A small sound classifier, trained from scratch: 4300 steps, 26041 training examples.
Rows from block 3 of a small sound classifier, named by matrix and row number. Rows with one number belong to one channel. Each number is 200 + 40 x the weight over its row's rms, rounded and kept within 0 to 999. All counts start at 0.
Before each channel's rows are labels from the 100 clips, of 14976, where the channel reaches its highest value: "strongest on" is what is common among them. Only what is clearly more common there than usual is listed. The data: acted Russian speech (Dusha).
# convs0: expand pointwise conv (model.blocks.3.convs.0.weight, 768x192x1), inputs 128-191
# convs2: project pointwise conv (model.blocks.3.convs.2.weight, 192x768x1, transposed), outputs 128-191

strongest on: emotion: positive
convs0.566,204,212,191,195,163,280,195,236,249,260,200,176,186,241,117,182,238,168,186,251,217,231,176,256,182,181,264,176,221,214,162,269,248,206,121,280,210,182,143,259,174,249,251,211,255,182,214,198,225,204,195,176,223,188,165,183,221,195,95,173,205,216,159,263
convs2.566,197,183,204,159,239,221,198,268,135,169,196,233,231,226,136,152,257,204,199,242,175,195,232,166,217,198,206,169,124,182,180,178,263,186,273,172,174,146,232,231,219,244,169,200,174,167,180,148,199,202,204,236,197,204,190,263,140,216,186,175,235,259,253,201

strongest on: emotion: angry
convs0.264,226,176,121,256,220,169,240,220,254,204,191,198,238,184,200,163,222,156,248,182,231,202,188,302,136,118,202,95,210,203,179,230,172,171,188,178,203,178,128,193,250,207,199,278,201,207,172,145,205,173,201,209,208,138,183,245,246,232,177,224,213,273,171,177
convs2.264,291,239,275,241,181,192,207,197,173,229,179,192,193,210,226,206,98,248,234,253,183,219,214,151,193,177,231,174,205,136,187,174,199,187,139,183,171,151,228,162,144,251,204,168,190,193,143,206,177,125,218,183,225,154,247,184,170,163,259,206,150,262,170,225

strongest on: emotion: angry
convs0.244,180,202,139,57,179,215,247,149,185,220,180,180,180,178,212,236,165,236,257,168,164,146,233,204,147,262,220,174,127,196,203,177,210,214,227,226,164,235,165,150,162,132,231,203,163,190,127,174,218,224,157,157,231,178,264,189,139,206,189,219,157,184,245,195
convs2.244,167,227,171,196,214,263,158,172,176,198,165,167,230,121,234,188,265,216,127,159,141,176,240,126,205,166,184,166,277,176,183,177,235,276,263,217,221,188,189,202,196,254,115,221,234,171,283,137,222,217,216,207,222,173,119,226,172,204,258,184,220,228,249,242

strongest on: emotion: positive
convs0.94,217,207,226,222,162,200,309,212,209,254,174,222,235,197,152,230,187,245,198,226,273,251,174,167,221,178,238,147,156,175,187,212,184,134,275,172,144,217,187,162,199,204,226,160,250,170,146,206,233,218,137,182,229,143,139,233,219,212,179,185,245,145,167,213
convs2.94,155,166,200,240,173,220,229,268,211,214,316,201,201,190,219,272,203,162,185,235,196,195,209,187,257,159,179,221,192,261,176,184,171,209,184,228,178,216,152,268,204,199,191,215,198,222,203,150,179,169,211,168,147,233,221,269,127,235,157,213,209,227,181,213

strongest on: emotion: positive
convs0.303,206,191,132,197,223,250,194,175,172,240,171,230,211,234,216,224,204,236,195,128,211,285,223,202,240,221,248,184,111,192,190,180,184,168,192,150,233,173,230,229,226,248,168,244,162,255,252,198,196,80,158,237,177,212,184,211,126,191,198,215,149,131,118,204
convs2.303,134,125,125,179,207,167,223,192,198,217,193,140,206,198,214,149,226,216,177,63,187,183,147,169,233,234,241,184,191,154,187,190,220,251,205,180,171,198,214,251,210,216,197,258,161,174,227,267,209,203,119,152,217,147,164,157,195,276,165,205,184,217,172,193

strongest on: emotion: angry
convs0.61,185,243,222,108,181,198,208,197,152,184,252,187,242,202,160,141,159,204,229,128,114,203,184,214,232,201,216,135,240,166,188,175,218,224,246,204,201,181,142,288,226,269,181,190,167,162,202,209,171,196,175,181,197,192,128,154,161,169,141,178,132,134,213,143
convs2.61,190,185,244,304,182,161,154,212,139,152,263,188,230,248,266,183,233,206,200,205,241,247,219,194,212,190,154,235,168,163,221,205,189,279,234,266,187,242,182,190,238,237,179,178,174,229,245,221,211,214,160,168,203,243,178,212,120,327,171,239,289,187,165,167

strongest on: emotion: angry
convs0.662,178,153,216,231,217,212,250,187,158,244,255,157,181,239,209,159,236,211,173,117,265,243,187,185,259,202,247,245,153,259,193,214,181,255,219,180,214,226,236,198,209,194,317,247,216,240,231,182,241,170,182,181,235,190,178,98,193,213,157,198,243,198,263,189
convs2.662,183,166,203,184,177,152,148,189,198,208,220,195,154,160,221,196,167,229,176,142,228,234,220,189,239,203,204,140,178,219,140,186,231,259,182,238,187,202,219,219,211,249,181,204,218,121,144,214,131,209,126,231,226,215,191,235,211,230,180,207,241,225,259,125

strongest on: emotion: positive
convs0.522,138,190,264,216,230,201,209,226,179,149,218,262,158,168,134,144,162,154,130,145,294,187,169,183,256,254,215,207,210,152,179,217,169,236,194,198,214,197,213,256,228,259,203,149,249,151,251,184,222,202,165,167,180,171,210,179,205,231,197,206,188,220,146,227
convs2.522,178,213,231,169,172,215,231,249,208,257,175,121,138,157,220,248,260,153,243,224,266,201,167,206,181,221,220,131,228,186,203,227,215,176,236,195,220,137,259,156,233,230,263,221,152,180,169,202,275,197,166,232,134,229,255,228,224,204,220,272,151,177,175,214

strongest on: emotion: positive
convs0.25,200,132,203,265,169,144,182,226,265,180,140,169,223,259,185,212,212,182,151,203,156,248,211,190,230,221,260,227,183,149,155,188,225,178,207,157,214,142,190,180,203,209,221,244,189,208,164,137,261,224,160,133,272,165,193,315,179,224,171,223,149,148,237,164
convs2.25,209,184,199,217,213,258,164,217,76,302,164,175,175,205,167,180,284,230,161,171,161,251,212,188,167,156,218,197,232,163,214,196,137,200,215,182,215,195,225,164,185,194,168,217,204,277,255,152,240,192,131,180,192,234,226,267,207,183,181,199,161,158,175,159

strongest on: emotion: angry
convs0.190,144,220,241,211,204,213,269,189,205,200,270,224,246,193,225,244,196,309,174,284,128,247,193,182,180,154,225,224,203,227,196,233,224,201,158,170,237,232,245,225,219,155,219,228,188,259,227,176,225,220,205,138,231,187,143,163,267,238,246,270,223,158,178,232
convs2.190,193,164,221,236,157,177,289,229,190,176,259,164,227,230,154,190,231,260,202,232,225,201,179,210,215,197,275,227,282,229,197,208,191,174,190,236,226,206,271,259,124,153,246,212,196,219,325,205,191,222,196,128,196,238,145,247,247,229,163,230,182,142,167,246

strongest on: emotion: positive
convs0.326,145,267,209,147,200,182,198,254,194,209,252,209,139,261,212,235,135,137,180,231,218,194,161,188,135,190,151,210,186,224,159,200,189,138,186,263,216,130,248,172,221,229,209,192,343,217,212,192,242,204,208,248,248,153,217,192,206,167,198,224,221,156,214,180
convs2.326,210,208,205,179,196,168,205,177,265,246,150,226,222,229,178,254,198,143,227,125,150,278,226,248,177,144,210,218,200,241,225,197,228,191,154,186,129,187,141,257,192,148,232,193,191,213,136,166,142,135,183,166,198,217,172,168,259,177,222,196,186,189,163,156

strongest on: emotion: angry
convs0.660,128,236,124,249,204,190,203,284,232,345,239,250,154,232,166,146,214,207,164,216,193,146,200,184,248,158,199,187,228,256,209,178,191,235,230,246,212,218,172,205,186,257,188,204,186,247,124,190,223,281,226,181,163,129,230,162,250,145,197,162,224,125,193,250
convs2.660,192,244,143,270,129,223,119,215,250,211,202,242,164,277,173,208,234,225,113,155,243,170,169,228,202,225,168,272,242,243,167,190,218,217,281,186,272,207,142,174,183,257,246,209,172,136,95,274,188,181,192,208,242,220,256,156,245,204,255,153,175,188,252,211

strongest on: emotion: angry
convs0.722,207,247,246,239,110,163,249,128,146,216,176,221,165,207,244,183,148,137,248,206,124,192,222,205,206,198,223,157,162,232,222,204,288,197,217,179,204,163,194,176,153,207,279,132,205,148,243,172,212,212,200,222,218,118,193,173,222,204,180,165,152,175,228,211
convs2.722,207,222,177,176,240,153,177,231,205,227,197,185,240,136,231,185,228,274,128,268,192,151,191,215,258,199,148,172,161,197,188,225,225,170,251,150,221,193,153,216,160,239,155,173,238,240,167,185,152,254,198,257,233,136,202,152,199,266,198,159,239,194,198,189

strongest on: emotion: angry
convs0.760,234,194,165,175,168,205,106,214,165,174,223,213,202,243,173,168,250,205,243,170,194,156,225,217,232,163,178,156,172,194,236,196,191,184,205,132,238,264,185,173,144,219,221,226,198,193,194,214,261,260,228,189,165,225,121,288,80,307,213,159,166,132,156,207
convs2.760,222,202,223,163,316,257,213,129,123,115,234,100,156,213,173,206,190,222,197,181,209,189,218,219,164,119,214,179,211,253,156,265,199,184,237,229,257,198,169,303,197,282,209,125,211,242,247,174,186,103,183,203,209,260,221,226,182,152,190,219,239,179,209,253

strongest on: emotion: angry
convs0.279,153,263,157,212,206,160,193,198,280,123,208,124,224,233,184,220,163,108,229,202,220,227,169,171,191,240,204,256,276,195,218,242,265,280,188,150,211,239,198,229,263,264,138,267,227,166,168,185,212,197,226,193,227,226,184,206,236,206,174,170,246,190,214,233
convs2.279,177,229,161,186,212,261,201,213,91,231,235,231,164,132,196,155,185,159,184,185,164,217,218,118,196,164,196,227,184,241,168,159,195,202,215,217,140,233,201,184,207,236,166,233,153,180,216,167,199,214,206,208,190,196,232,226,237,213,154,181,226,243,210,173

strongest on: emotion: positive
convs0.339,212,237,201,173,219,182,217,176,241,212,239,153,298,278,129,188,223,219,196,135,255,175,256,190,243,177,220,140,192,194,220,185,184,244,185,157,84,264,194,165,180,217,196,198,170,253,207,201,206,203,266,169,203,297,137,239,210,181,239,232,203,224,183,157
convs2.339,226,146,130,239,189,171,207,254,175,119,159,198,194,192,183,225,126,156,257,258,231,158,84,191,55,201,222,159,186,218,136,226,149,127,113,203,156,167,213,216,189,135,168,213,274,213,188,210,221,199,201,171,169,232,273,109,190,208,178,193,195,195,259,262

strongest on: emotion: angry
convs0.109,148,171,205,195,234,255,261,170,208,168,225,145,243,295,215,195,182,259,187,250,235,228,185,139,192,228,218,208,153,219,230,236,272,189,178,131,272,200,177,285,169,234,194,276,200,192,179,205,243,161,157,175,208,154,131,109,227,169,230,201,145,238,234,268
convs2.109,180,211,193,188,236,180,225,134,240,230,171,189,191,154,250,233,219,285,136,210,196,186,222,127,251,147,228,189,257,237,165,194,147,164,294,216,182,219,268,185,233,157,177,233,178,118,139,197,187,238,152,140,216,202,174,206,195,229,209,252,271,277,174,104

strongest on: emotion: angry
convs0.63,147,244,168,271,215,177,252,212,201,185,191,167,236,217,149,180,233,262,164,269,223,255,225,287,156,269,241,175,140,185,216,173,280,194,234,157,149,233,279,253,182,197,247,142,240,245,209,144,228,202,186,256,268,191,193,237,226,273,145,233,199,205,251,161
convs2.63,203,153,130,167,190,213,204,256,186,110,180,221,200,164,215,169,216,232,259,199,125,180,314,181,258,207,163,218,183,226,233,157,201,158,189,108,248,232,135,171,156,110,205,156,208,200,250,272,162,239,228,157,168,220,187,186,221,234,189,153,135,202,152,230

strongest on: emotion: angry
convs0.352,220,257,172,201,168,210,187,274,225,172,169,272,198,258,239,172,168,173,217,167,177,165,235,225,148,129,156,251,208,211,143,169,188,164,258,247,158,166,257,203,217,212,262,178,227,175,188,230,237,258,156,246,170,181,192,218,235,286,196,122,194,235,186,126
convs2.352,205,244,206,274,159,191,173,188,234,219,189,202,128,208,173,179,245,177,222,213,152,192,111,162,152,199,197,183,198,194,131,169,247,228,89,165,237,199,203,184,204,242,148,159,228,192,171,328,184,176,240,183,222,219,145,150,155,248,210,183,162,99,255,161

strongest on: emotion: positive
convs0.558,226,219,269,191,168,151,198,176,254,281,211,267,111,234,192,200,128,175,273,201,198,248,264,254,177,209,206,172,204,216,146,156,257,113,154,214,222,156,145,220,263,216,180,150,203,295,216,183,254,162,241,225,215,228,187,167,194,196,289,208,166,152,175,228
convs2.558,186,174,237,255,165,221,192,256,179,133,184,182,277,148,167,176,132,175,292,196,150,214,204,186,88,204,273,242,172,219,164,181,237,273,198,219,181,217,227,228,133,162,126,192,275,223,272,208,287,151,188,238,247,241,146,239,168,171,235,254,187,193,233,206

strongest on: emotion: positive
convs0.755,187,279,122,203,148,202,167,207,171,222,155,208,210,185,196,232,190,216,164,271,256,201,217,200,290,250,223,203,223,190,191,265,252,166,148,153,170,148,220,214,168,195,155,149,207,214,226,138,234,206,140,201,154,201,221,249,156,168,133,140,222,285,143,256
convs2.755,252,275,174,222,183,186,152,212,180,235,218,116,208,109,225,197,170,237,166,204,191,217,281,151,178,274,216,216,187,240,157,252,273,147,155,224,132,243,151,186,201,205,264,232,245,244,260,153,214,176,228,252,119,252,137,223,176,153,237,163,141,216,173,220

strongest on: emotion: positive
convs0.677,165,253,239,296,233,160,203,207,223,208,271,175,188,193,195,213,231,256,166,76,261,198,152,184,150,123,165,190,202,198,210,187,207,129,213,222,226,200,259,217,179,236,243,209,247,213,214,205,152,97,183,176,167,225,209,154,239,200,234,146,202,190,236,218
convs2.677,242,163,205,132,213,260,212,214,210,166,172,239,203,239,211,234,206,213,182,181,199,175,294,282,127,125,220,238,190,224,185,161,180,156,163,254,281,174,184,185,255,209,246,189,224,161,137,191,211,209,180,232,148,171,177,215,188,200,164,236,178,247,166,225

strongest on: emotion: positive
convs0.23,225,244,197,256,106,224,280,195,214,211,242,164,196,188,239,118,172,224,217,240,191,160,178,233,179,203,235,157,191,162,210,185,247,146,188,236,168,246,158,178,145,200,210,139,169,103,233,188,119,195,229,165,174,258,194,184,202,197,180,241,258,264,229,118
convs2.23,153,191,169,183,190,187,198,279,234,176,299,221,272,204,200,247,218,253,147,195,204,174,254,244,171,203,247,132,207,268,129,241,204,193,140,165,184,202,204,169,240,180,260,94,125,216,215,172,175,186,190,163,187,179,307,182,112,194,194,193,163,216,183,195