{"model": "sound classifier", "dataset": "acted Russian speech (Dusha)", "train_examples": 26041, "gain_aug_db": 10, "noise_aug": 0.002, "input": "waveform_16khz", "targets": ["emotion"], "num_classes": 4, "arch": "mobilenet_v2", "norm": "batchnorm", "activation": "relu6", "channel_attention": "eca", "drop_path": 0.2, "depths": [2, 2, 2, 2], "kernel_size": 5, "wave_channels": 128, "wave_strides": [10, 4, 4], "expansion": 4, "widths": [192, 192, 192, 192], "label_smoothing": 0.1, "loss": "cross_entropy", "init": "trunc_normal_002", "residual_init": "zero_last", "optimizer": "soap", "beta2": 0.999, "lr": 0.0018, "beta1": 0.9, "shampoo_beta": 0.999, "eps": 1e-08, "precondition_frequency": 20, "max_precond_dim": 1536, "merge_dims": false, "one_sided": false, "adamw_lr_other_params": 0.00085, "ema_decay": 0.99, "steps": 4300, "batch_size": 128, "epochs": 21.1, "lr_schedule": "constant", "warmup_steps": 80, "weight_decay": 0.1, "adamw_weight_decay_other_params": 0.05}
Rows from block 5 of a small sound classifier, named by matrix and row number. Rows with one number belong to one channel. Each number is 500 + 25 x the weight over its row's rms, rounded and kept within 0 to 999. All counts start at 0. Numbers have three digits each.
After each channel's rows are labels from the 100 clips, of 14976, where the channel reaches its highest value: "strongest on" is what is common among them. Only what is clearly more common there than usual is listed. The data: acted Russian speech (Dusha).
# convs0: expand pointwise conv (model.blocks.5.convs.0.weight, 768x192x1), inputs 0-191
# convs1: depthwise width-5 conv (model.blocks.5.convs.1.weight, 768x1x5, trained with AdamW), a 5 kernel
# convs2: project pointwise conv (model.blocks.5.convs.2.weight, 192x768x1, transposed), outputs 0-191

convs0.701:498491487473521477526527529545488496515543529517525508484512500552429477483476481498520487517490516475533528497524493505494490490508497509486509459476527471479504516479451510490519513493526491473537489515494514506567509492509476486532474520511489504428470476534550518490518501525516515484493529494490507534488531465532490504521488516537483497549487535479518480491514520495510501500476511446477459478535516507495500505523505485460514478524521502538497521495516486469531510498531478530516493580532485512517522470486477503463449499574468521481484536519510531466518530486526464521
convs1.701:470483486477536
convs2.701:491463464493526480499489478503476519511476457480472482487503496454467504531479492471545513466514545462535464520491474468509504477464486478507509528541499543508507518514519496514492509507520485484504513477466538521530466513488498563538480481485480523457501472566509495483491461492482470510529512501514514459487551507496499504458520495508477465501492454539502504503525495494502474487534502542510475460523470544494484548503532534501521511529492513480449476492519497503523478498466509503466489466549469496477480475498498496491504511486568533480559496476505480491485446527503496531
strongest on: emotion: angry

convs0.191:507530509512507521488534487450511522477513501563467525520523517466547505523540515466523550521506544524492498444522514510463487501483489498478461511500501477446460468505498509498523506505479502442473487528465512488487546518483459482537472501479498444494508487479516485524498532501513527483497485519533464484498539546496498518471501490536507455487493478478513518529456512475531504536516444464527540495465500512494528481490529511516490525497496519456489499472542484502525532531502513487526491480515527477512507498502508516474481498476482542514527466504506500461473489563520507455
convs1.191:492476515507453
convs2.191:496511540467477517479480474505454498480488456520447502499534483522484508504501494515519503524542510542526505482503532486522500501530536469529483508507518504545474506465495483498475488575493500469454559449576502517514445515528494484526501481525503494491504486514520505513520470478507471527496482481528487521520514494532507503494486481539516496528504524522492533514527504460537505490501528507495422512501471532522504511516493515485496518488553490472486465479490523523492510481471450489546490487566521510512507520482452479505491486458503501480518478474461522469526526520504499462
strongest on: emotion: positive

convs0.432:513498466544479524503482509487521508512479516511485518489494529518552507461494515486512481499488528491490475510503509479490518505534517462487524523476506489556525489501515502520469520558471496537518499533452498467497473511489452512536509444517521500477562529547492481449493482487521455479539497470518486514515497524489489487477503512487530469508445508506516478530457482489498489509503512535556465502503503498478521492463488477503445485473518465473517492528524453506516460500479504518439507486531504546470501460490478499506524468498476544500485454439532496517490484471527518494
convs1.432:462471498516525
convs2.432:469430509504498497542464548507493487530459487498514522518513476521464488521516501474485492532505507483519513565505500508437522513468534500512467474508510492467435492509492518472479538506488516508481451535513467478524557524489515498472488503499551514528485501471489475557514484478501518492472479502501482461483493489499475512459519488469498531488504479506535541481486509476485503523499447508495491456450519473535540494503503469505526460516506478517542481472476483515496512505508465481494523458467449494491482537494470477531528516513522480500457490455497519498513507502451513505
strongest on: emotion: positive

convs0.121:509468534518536487558479528520519512453473501519491525484499537498541488507549487501484441512510570457508505482505529525491507476476509551532504490483455501532543504531505513521520475488469520471489530514486498497498472543472487508481525458518502513489487485525445515494478469492497516532498484470460522501465499529505551489523514453517490531492485472531542514536514512464532487529524581499480491519469510460488534530496513493510521508539484504485514516471467501516525506454500492484520517507489479479511519491471521493526517482518505468535517544530515499479476505539520501522
convs1.121:537511508477469
convs2.121:495518562451500476500498510521489478491530490551499494486467476455476477510463454504466502501573475498459524505519492495512496519480518512459542522542517490472490492502493526507521534490495486475548484474473542506501503484470501483495506533487503510531490497486527555503512530503505470488498526492511508527529486503521486532500508536465489500462434485481496452522505525524498497500512524467521510505492521454474524519511502461511517502521524573510497515483509537515513504513539496476464525538486467480453502467510477501551505496512474547475486478497497466452476561492479494492
strongest on: emotion: angry

convs0.470:440492492541531489472506506457508536474488498505493504509506546523502513492509496523512492509501523476478490544484500540498447489506515558523440478464509487462524515459508545494486493530526523482500509510462479526487482513533500509547505541540533482507526485534515521462487503453479513491551509538485520528504538493473486498529479479500514517524526517473544523504532523523476473501518500529448492475488488503528510472496466484501505464485556492542456529471511532493496521457510484532487501447501526496459495478474521499476509469504480529521486505541512526465539521523481515475
convs1.470:538514515488533
convs2.470:518507532526513481502537497457521505502487485496509535468494505497460534479488497473517482477491471483508472476549505478494511463520499491489494510554492504504488520469489501484477503509555496503549524490493523472470488484557501435521508514464466525478545483457481515527494517521495472490469537483470539542516491513516499496526501478508552477492500523500486474428472505513449486505527523511492464506515494463529504519504488518466512479440496546518501474505481449480458521516497477505504480474490512521484481477443509496509500522511572514511489477484530483487547522513537543484
strongest on: emotion: angry

convs0.77:501470505486501525448563489495485500503516484501492516494496518515488482460503479516514456470468520498477507459535486514474521511461527495467527425532507494478514469508460483501496504480482514581480520474501518482502515499518535473492533526516484488490477482528507470483524524516484518512547489510515465494469488503518491505551528470506511508524503512507483481513493478492572484516530514490460480526494506462493435435510491471498488494509506464521520494505499539521458528501478532510540499490500518547491491562548478534504505509549498488497490553485469461477506493500482482482
convs1.77:491506522500550
convs2.77:475520535459493523469476485512523516493508494432507499527512441481497461501469498488532534554495506435470511539508494520561535502523504499475510512517488500500528466546453477509567479537510533469523479476494495514517496483512490516512481537498505520531503503493479530508464489482521470485498493493486479528507444505506512491477514506502523501510513473495545456534525496524475464517495503503542513468492494539534524509436569494459536499520509508493481494490467483480493497501518469510493496491521499491507471501469500490509535509545511510513501491501505509526444467547465461515
strongest on: emotion: positive

convs0.295:499508499516529454501470501539490538496490565530514488463545493464489502450489510495497500498493462456483523496496492494480513501487506550502441496473526544513538527519500457459440521507483520485519534496499481464518546479516506495471510479469555475472518501451517478463495510493491455524544543522519520461498512473494469527520504486525473537526526481489512503510531512510534503515533518494531487521517503459501529469523524489519485517498497504521479516492503509504459492501524501496461528492510488523534517485540463478540500517489514499514533477451474447516487484475532547526
convs1.295:472504491469464
convs2.295:519505468476480524510484515513515495486480530512490466518495499484492498496511520490513510493498475493544469480473493550518534428471496497527505482500497497494511549532490467500473523512500546493556557499501475483506458508525495498535480505492518485483491461501510550496504478531483502470521531503483513444520492492528519530541463498483487468462456468547493485493515526503462515483485497481546493455517559518542517519446523517506522505556507533489540436502523482520516522487494518478519494504550513490489500481450510460535495447507523482484504498486489510467491536508515492532
strongest on: emotion: positive

convs0.4:499508504457541541471449474468508471450506467480537492473479472508494477502498477487495499530530514546516468512491485497498478503511495484463513554512485520518481529482455515491446440507498463488476524484467492512469512478484501484507481486529494498474462501516505500471507490453576483504469502479492500481483479540529529524496529467452532498484540503510508496493549455489541496516502475486472526499536468491527475519508515504509503531545554468512514517523473456463504483520490489496487503484486518509525491486483533521490528445512486489501464529478495527463521454503500503452
convs1.4:529513467486471
convs2.4:493505474514509481483572534530495556482487451500506489511525475495530488510514480537424495467479548513530473518510455560513495504498552512560496509435471526494478468474470471473533498553474489528466505514527521488506524497454522555506488492522506513502518525513482463531490501484489509488498482535511462487488497516505524482493537520519487527479518537485475506504527475496493489519497485517479498542490510510508504483513450484520474480495503515496511498505511484525526481495511503538499505443489497504500481496519486515558477489488536528473487475467532492528501439474473527511
strongest on: emotion: angry

convs0.10:475516495479542535469531480506492506500517526509475508500504465472480516545452475524498501462509519485503477520514472487545502562502509496497534476535509460514496521479518497488547508500495479498511509539439504536531481479530482519501460501537515500472473517497475536550512515506527503493470531428469508487448507493468464472465448514470521497498514518497454506498520460488538511489468492493508509486498548510544468541492452511490470459497514515520512487492527505461438490539503478491519484543474507555523519498512497519491511479522501480490491494559503495486510495497513524506
convs1.10:491515465523532
convs2.10:504514496473503473493508504485517536511496490457502525492479483465484519526449466516541500497513510488480458483486526483500490436502512506489504511484486490503481493491526419457497510483464509450479495522483495503482529517472492473509491540484511501515505504458489455482478468465518456468497513549503510468441491536474465531479498475496458482515531470491468517453453508515554527514535491491523503513525502528540551522515517503492481498538481525509459491521477506488524483530460510520494520511450515496467489474451455484543491515513477534528506518462509482525535487488478512503
strongest on: emotion: positive

convs0.427:505471494520472492490488512516515532473502511468461486511506520515494530492494492482511497526460517497539461534492479471473479465519488502509500480542535518467492487486550538517517548496485497461538500510485479531503505484454525501523493482484538512499501534500537478521510512484500457534429513508495520441514495456492485501500468475523483510482490518502510495502520478479500524572496498494468470505528527497456544502530487501457508518481470448490531472486537493541497518554514495519504519475537480539527520532497444565472502490521466482525548528521475502478504531499523511486
convs1.427:472454492503489
convs2.427:449524509542483479459473511457518537500519503499497469523488503504499465479487473448532502523478499490522490513499520496522515498502490508482510479478552512452499465522501479497432492479506526482500516469488504513523484499475519467498441447458504490478532473502518484460510513535521477501489547509497520510461504524546472549474462469506503486506514496534519509519530490478514491515501503475505456490500494522529497435458503444478514525467457492462483534517505516511493467484494455546482485522504475519507517517474506519460463536492493465530465511471492488498528455468491471520
strongest on: emotion: angry

convs0.158:505441532431439490499480506551487501510512475534459495487499541507538492517471483483493505505514480502557509508463511481523471507488488497466479484544480494497487497487520467425445531479524541539487452474498487519489495523528505563500493475533503496492511492487498484496516501473515533477509507503516490528487522519489459503483515527499474501478472517514480492499506483540534472549492501465493510519513521517518500499489490508501495549462508495545466522529541518464568494474478489458500517465542499505446529494517488471477493500472500494494486508502509489528500478492499459453
convs1.158:452519517513499
convs2.158:485508516441500484484485499494525528470478453511504494516490529506471509522530511490454518539472505486502494527511464506492486506509545505523484483484515460479490476463450524551473516529560514491508505550527509508502462514541537487540482506530481488517486481529467555516508540515508484522497485460484532521538509488506506472528487525525492475463575543511501495459487508519498473527532485500458480531508487471482494498512483495516499526541487528542472502493518542453510507493483515504576510526505521540462458468506469504514513499451482505483508474511496514512509473505482506484
strongest on: emotion: angry

convs0.45:489474490486507521503494517494503480511495485480506492487450518524510564491512489482549505498472495495468462516512511482543511441517478564491511493481480493520518476484532494486525500496501529501518516499466525496506491507514546531542532526523473480467481478512475542500470526495476505501560477494511493478513537510529441504506473502523488494522496506486519492480493513494512511528522554549489542548536510474493479460533475485496518510461503513459512524500534507524500543511495514477515534536526494501499509473467431484507495572560493512545532482513554490519487498490529522509
convs1.45:462533520507515
convs2.45:499535504489471542495525487494498488537481487477477517498512529546481473485491521518486486502505464467525500514501470515459515518491524503547503486531496543487526485456507504531532483529532523480476501462492505488502487508500492482557489522476488465491480488458518520528502540463528504526493567504525470479484476476525528512527523456497519515520522507493451537484457528481474480537514558544476477474442494505513493514453496519494481517496500491487484515512492534537491489513503515526480522526445479570516521509465489479528502554486455483474522505476525519516501496513559496504
strongest on: emotion: positive

convs0.85:539497492492489484537500485535486487521452481497541512488495465512472474485526470532464526497517504496486494510477495460456494518531506505476526525471542539508522487501505485470505508495495512490467497478513513505522475494534493495481480481576517496452453525480506516493486503487490498495485548548428508509528506501508459497483470478477495469496484504441474490489544472551504516471479497510486550565479469544518501519499526461511501561492525484481491452475479531482535498462516470479485516485486495486492525492508502468530515490507492487490506484534471533500467545488491531448
convs1.85:468474513529519
convs2.85:498521492457494474533532505478514490497512489491496517447513534496450499520487471484495454531459564512541537513488512513531508486490523488473506518516484469534471497507486518472525456441536439493463490481496485476472456508518500500468474507497455494517531530472463479503472521483513478501492545469503509509530492488523510470478491539478511472506508484469472469475526525528474469491483510539519461494506556549520498491508526483455520502526534518514518475526510520525522482506494488505534514518533487523473509467513478540497501503464474449515469499514518522567500489478496477470
strongest on: emotion: angry

convs0.536:522502518509538446578493498465476521467521489450489470505500518486482520488519505502495490500537506465509522502529509531550467519544511497485494478537485539483526493497484453437493501525528462488449487484516512474484471531481501485463488521494521529513511496470489488493506504547480565530511494458496458523484496515493503503542493473499498518477543509493515514496493505507520532489482519509448478466479462504531511518497570487464535506489498473472464509456507523514525547490503493483444544529530514491520483502520515481548480489506492511523498485493510530534512497472508518534
convs1.536:529467511494468
convs2.536:514510491471533495502512511516462499498534500472478477459510490488464492506460517505445521498491474474483479525476533499507478483494502475491488505498498518518554521472519507505509504515499542445466465472490502447494525514486517475493507464508499506506533510527524523516542531485497494498454456504519508496474525539466464473480466467495473533463534538519495515474436514494509471519482524483528475537514449478465519513448476507523505485467481505489478488503477551496490487520471527534495523536476510451490549529506521526541501473529498503461486464522454471516464461473496516516
strongest on: emotion: angry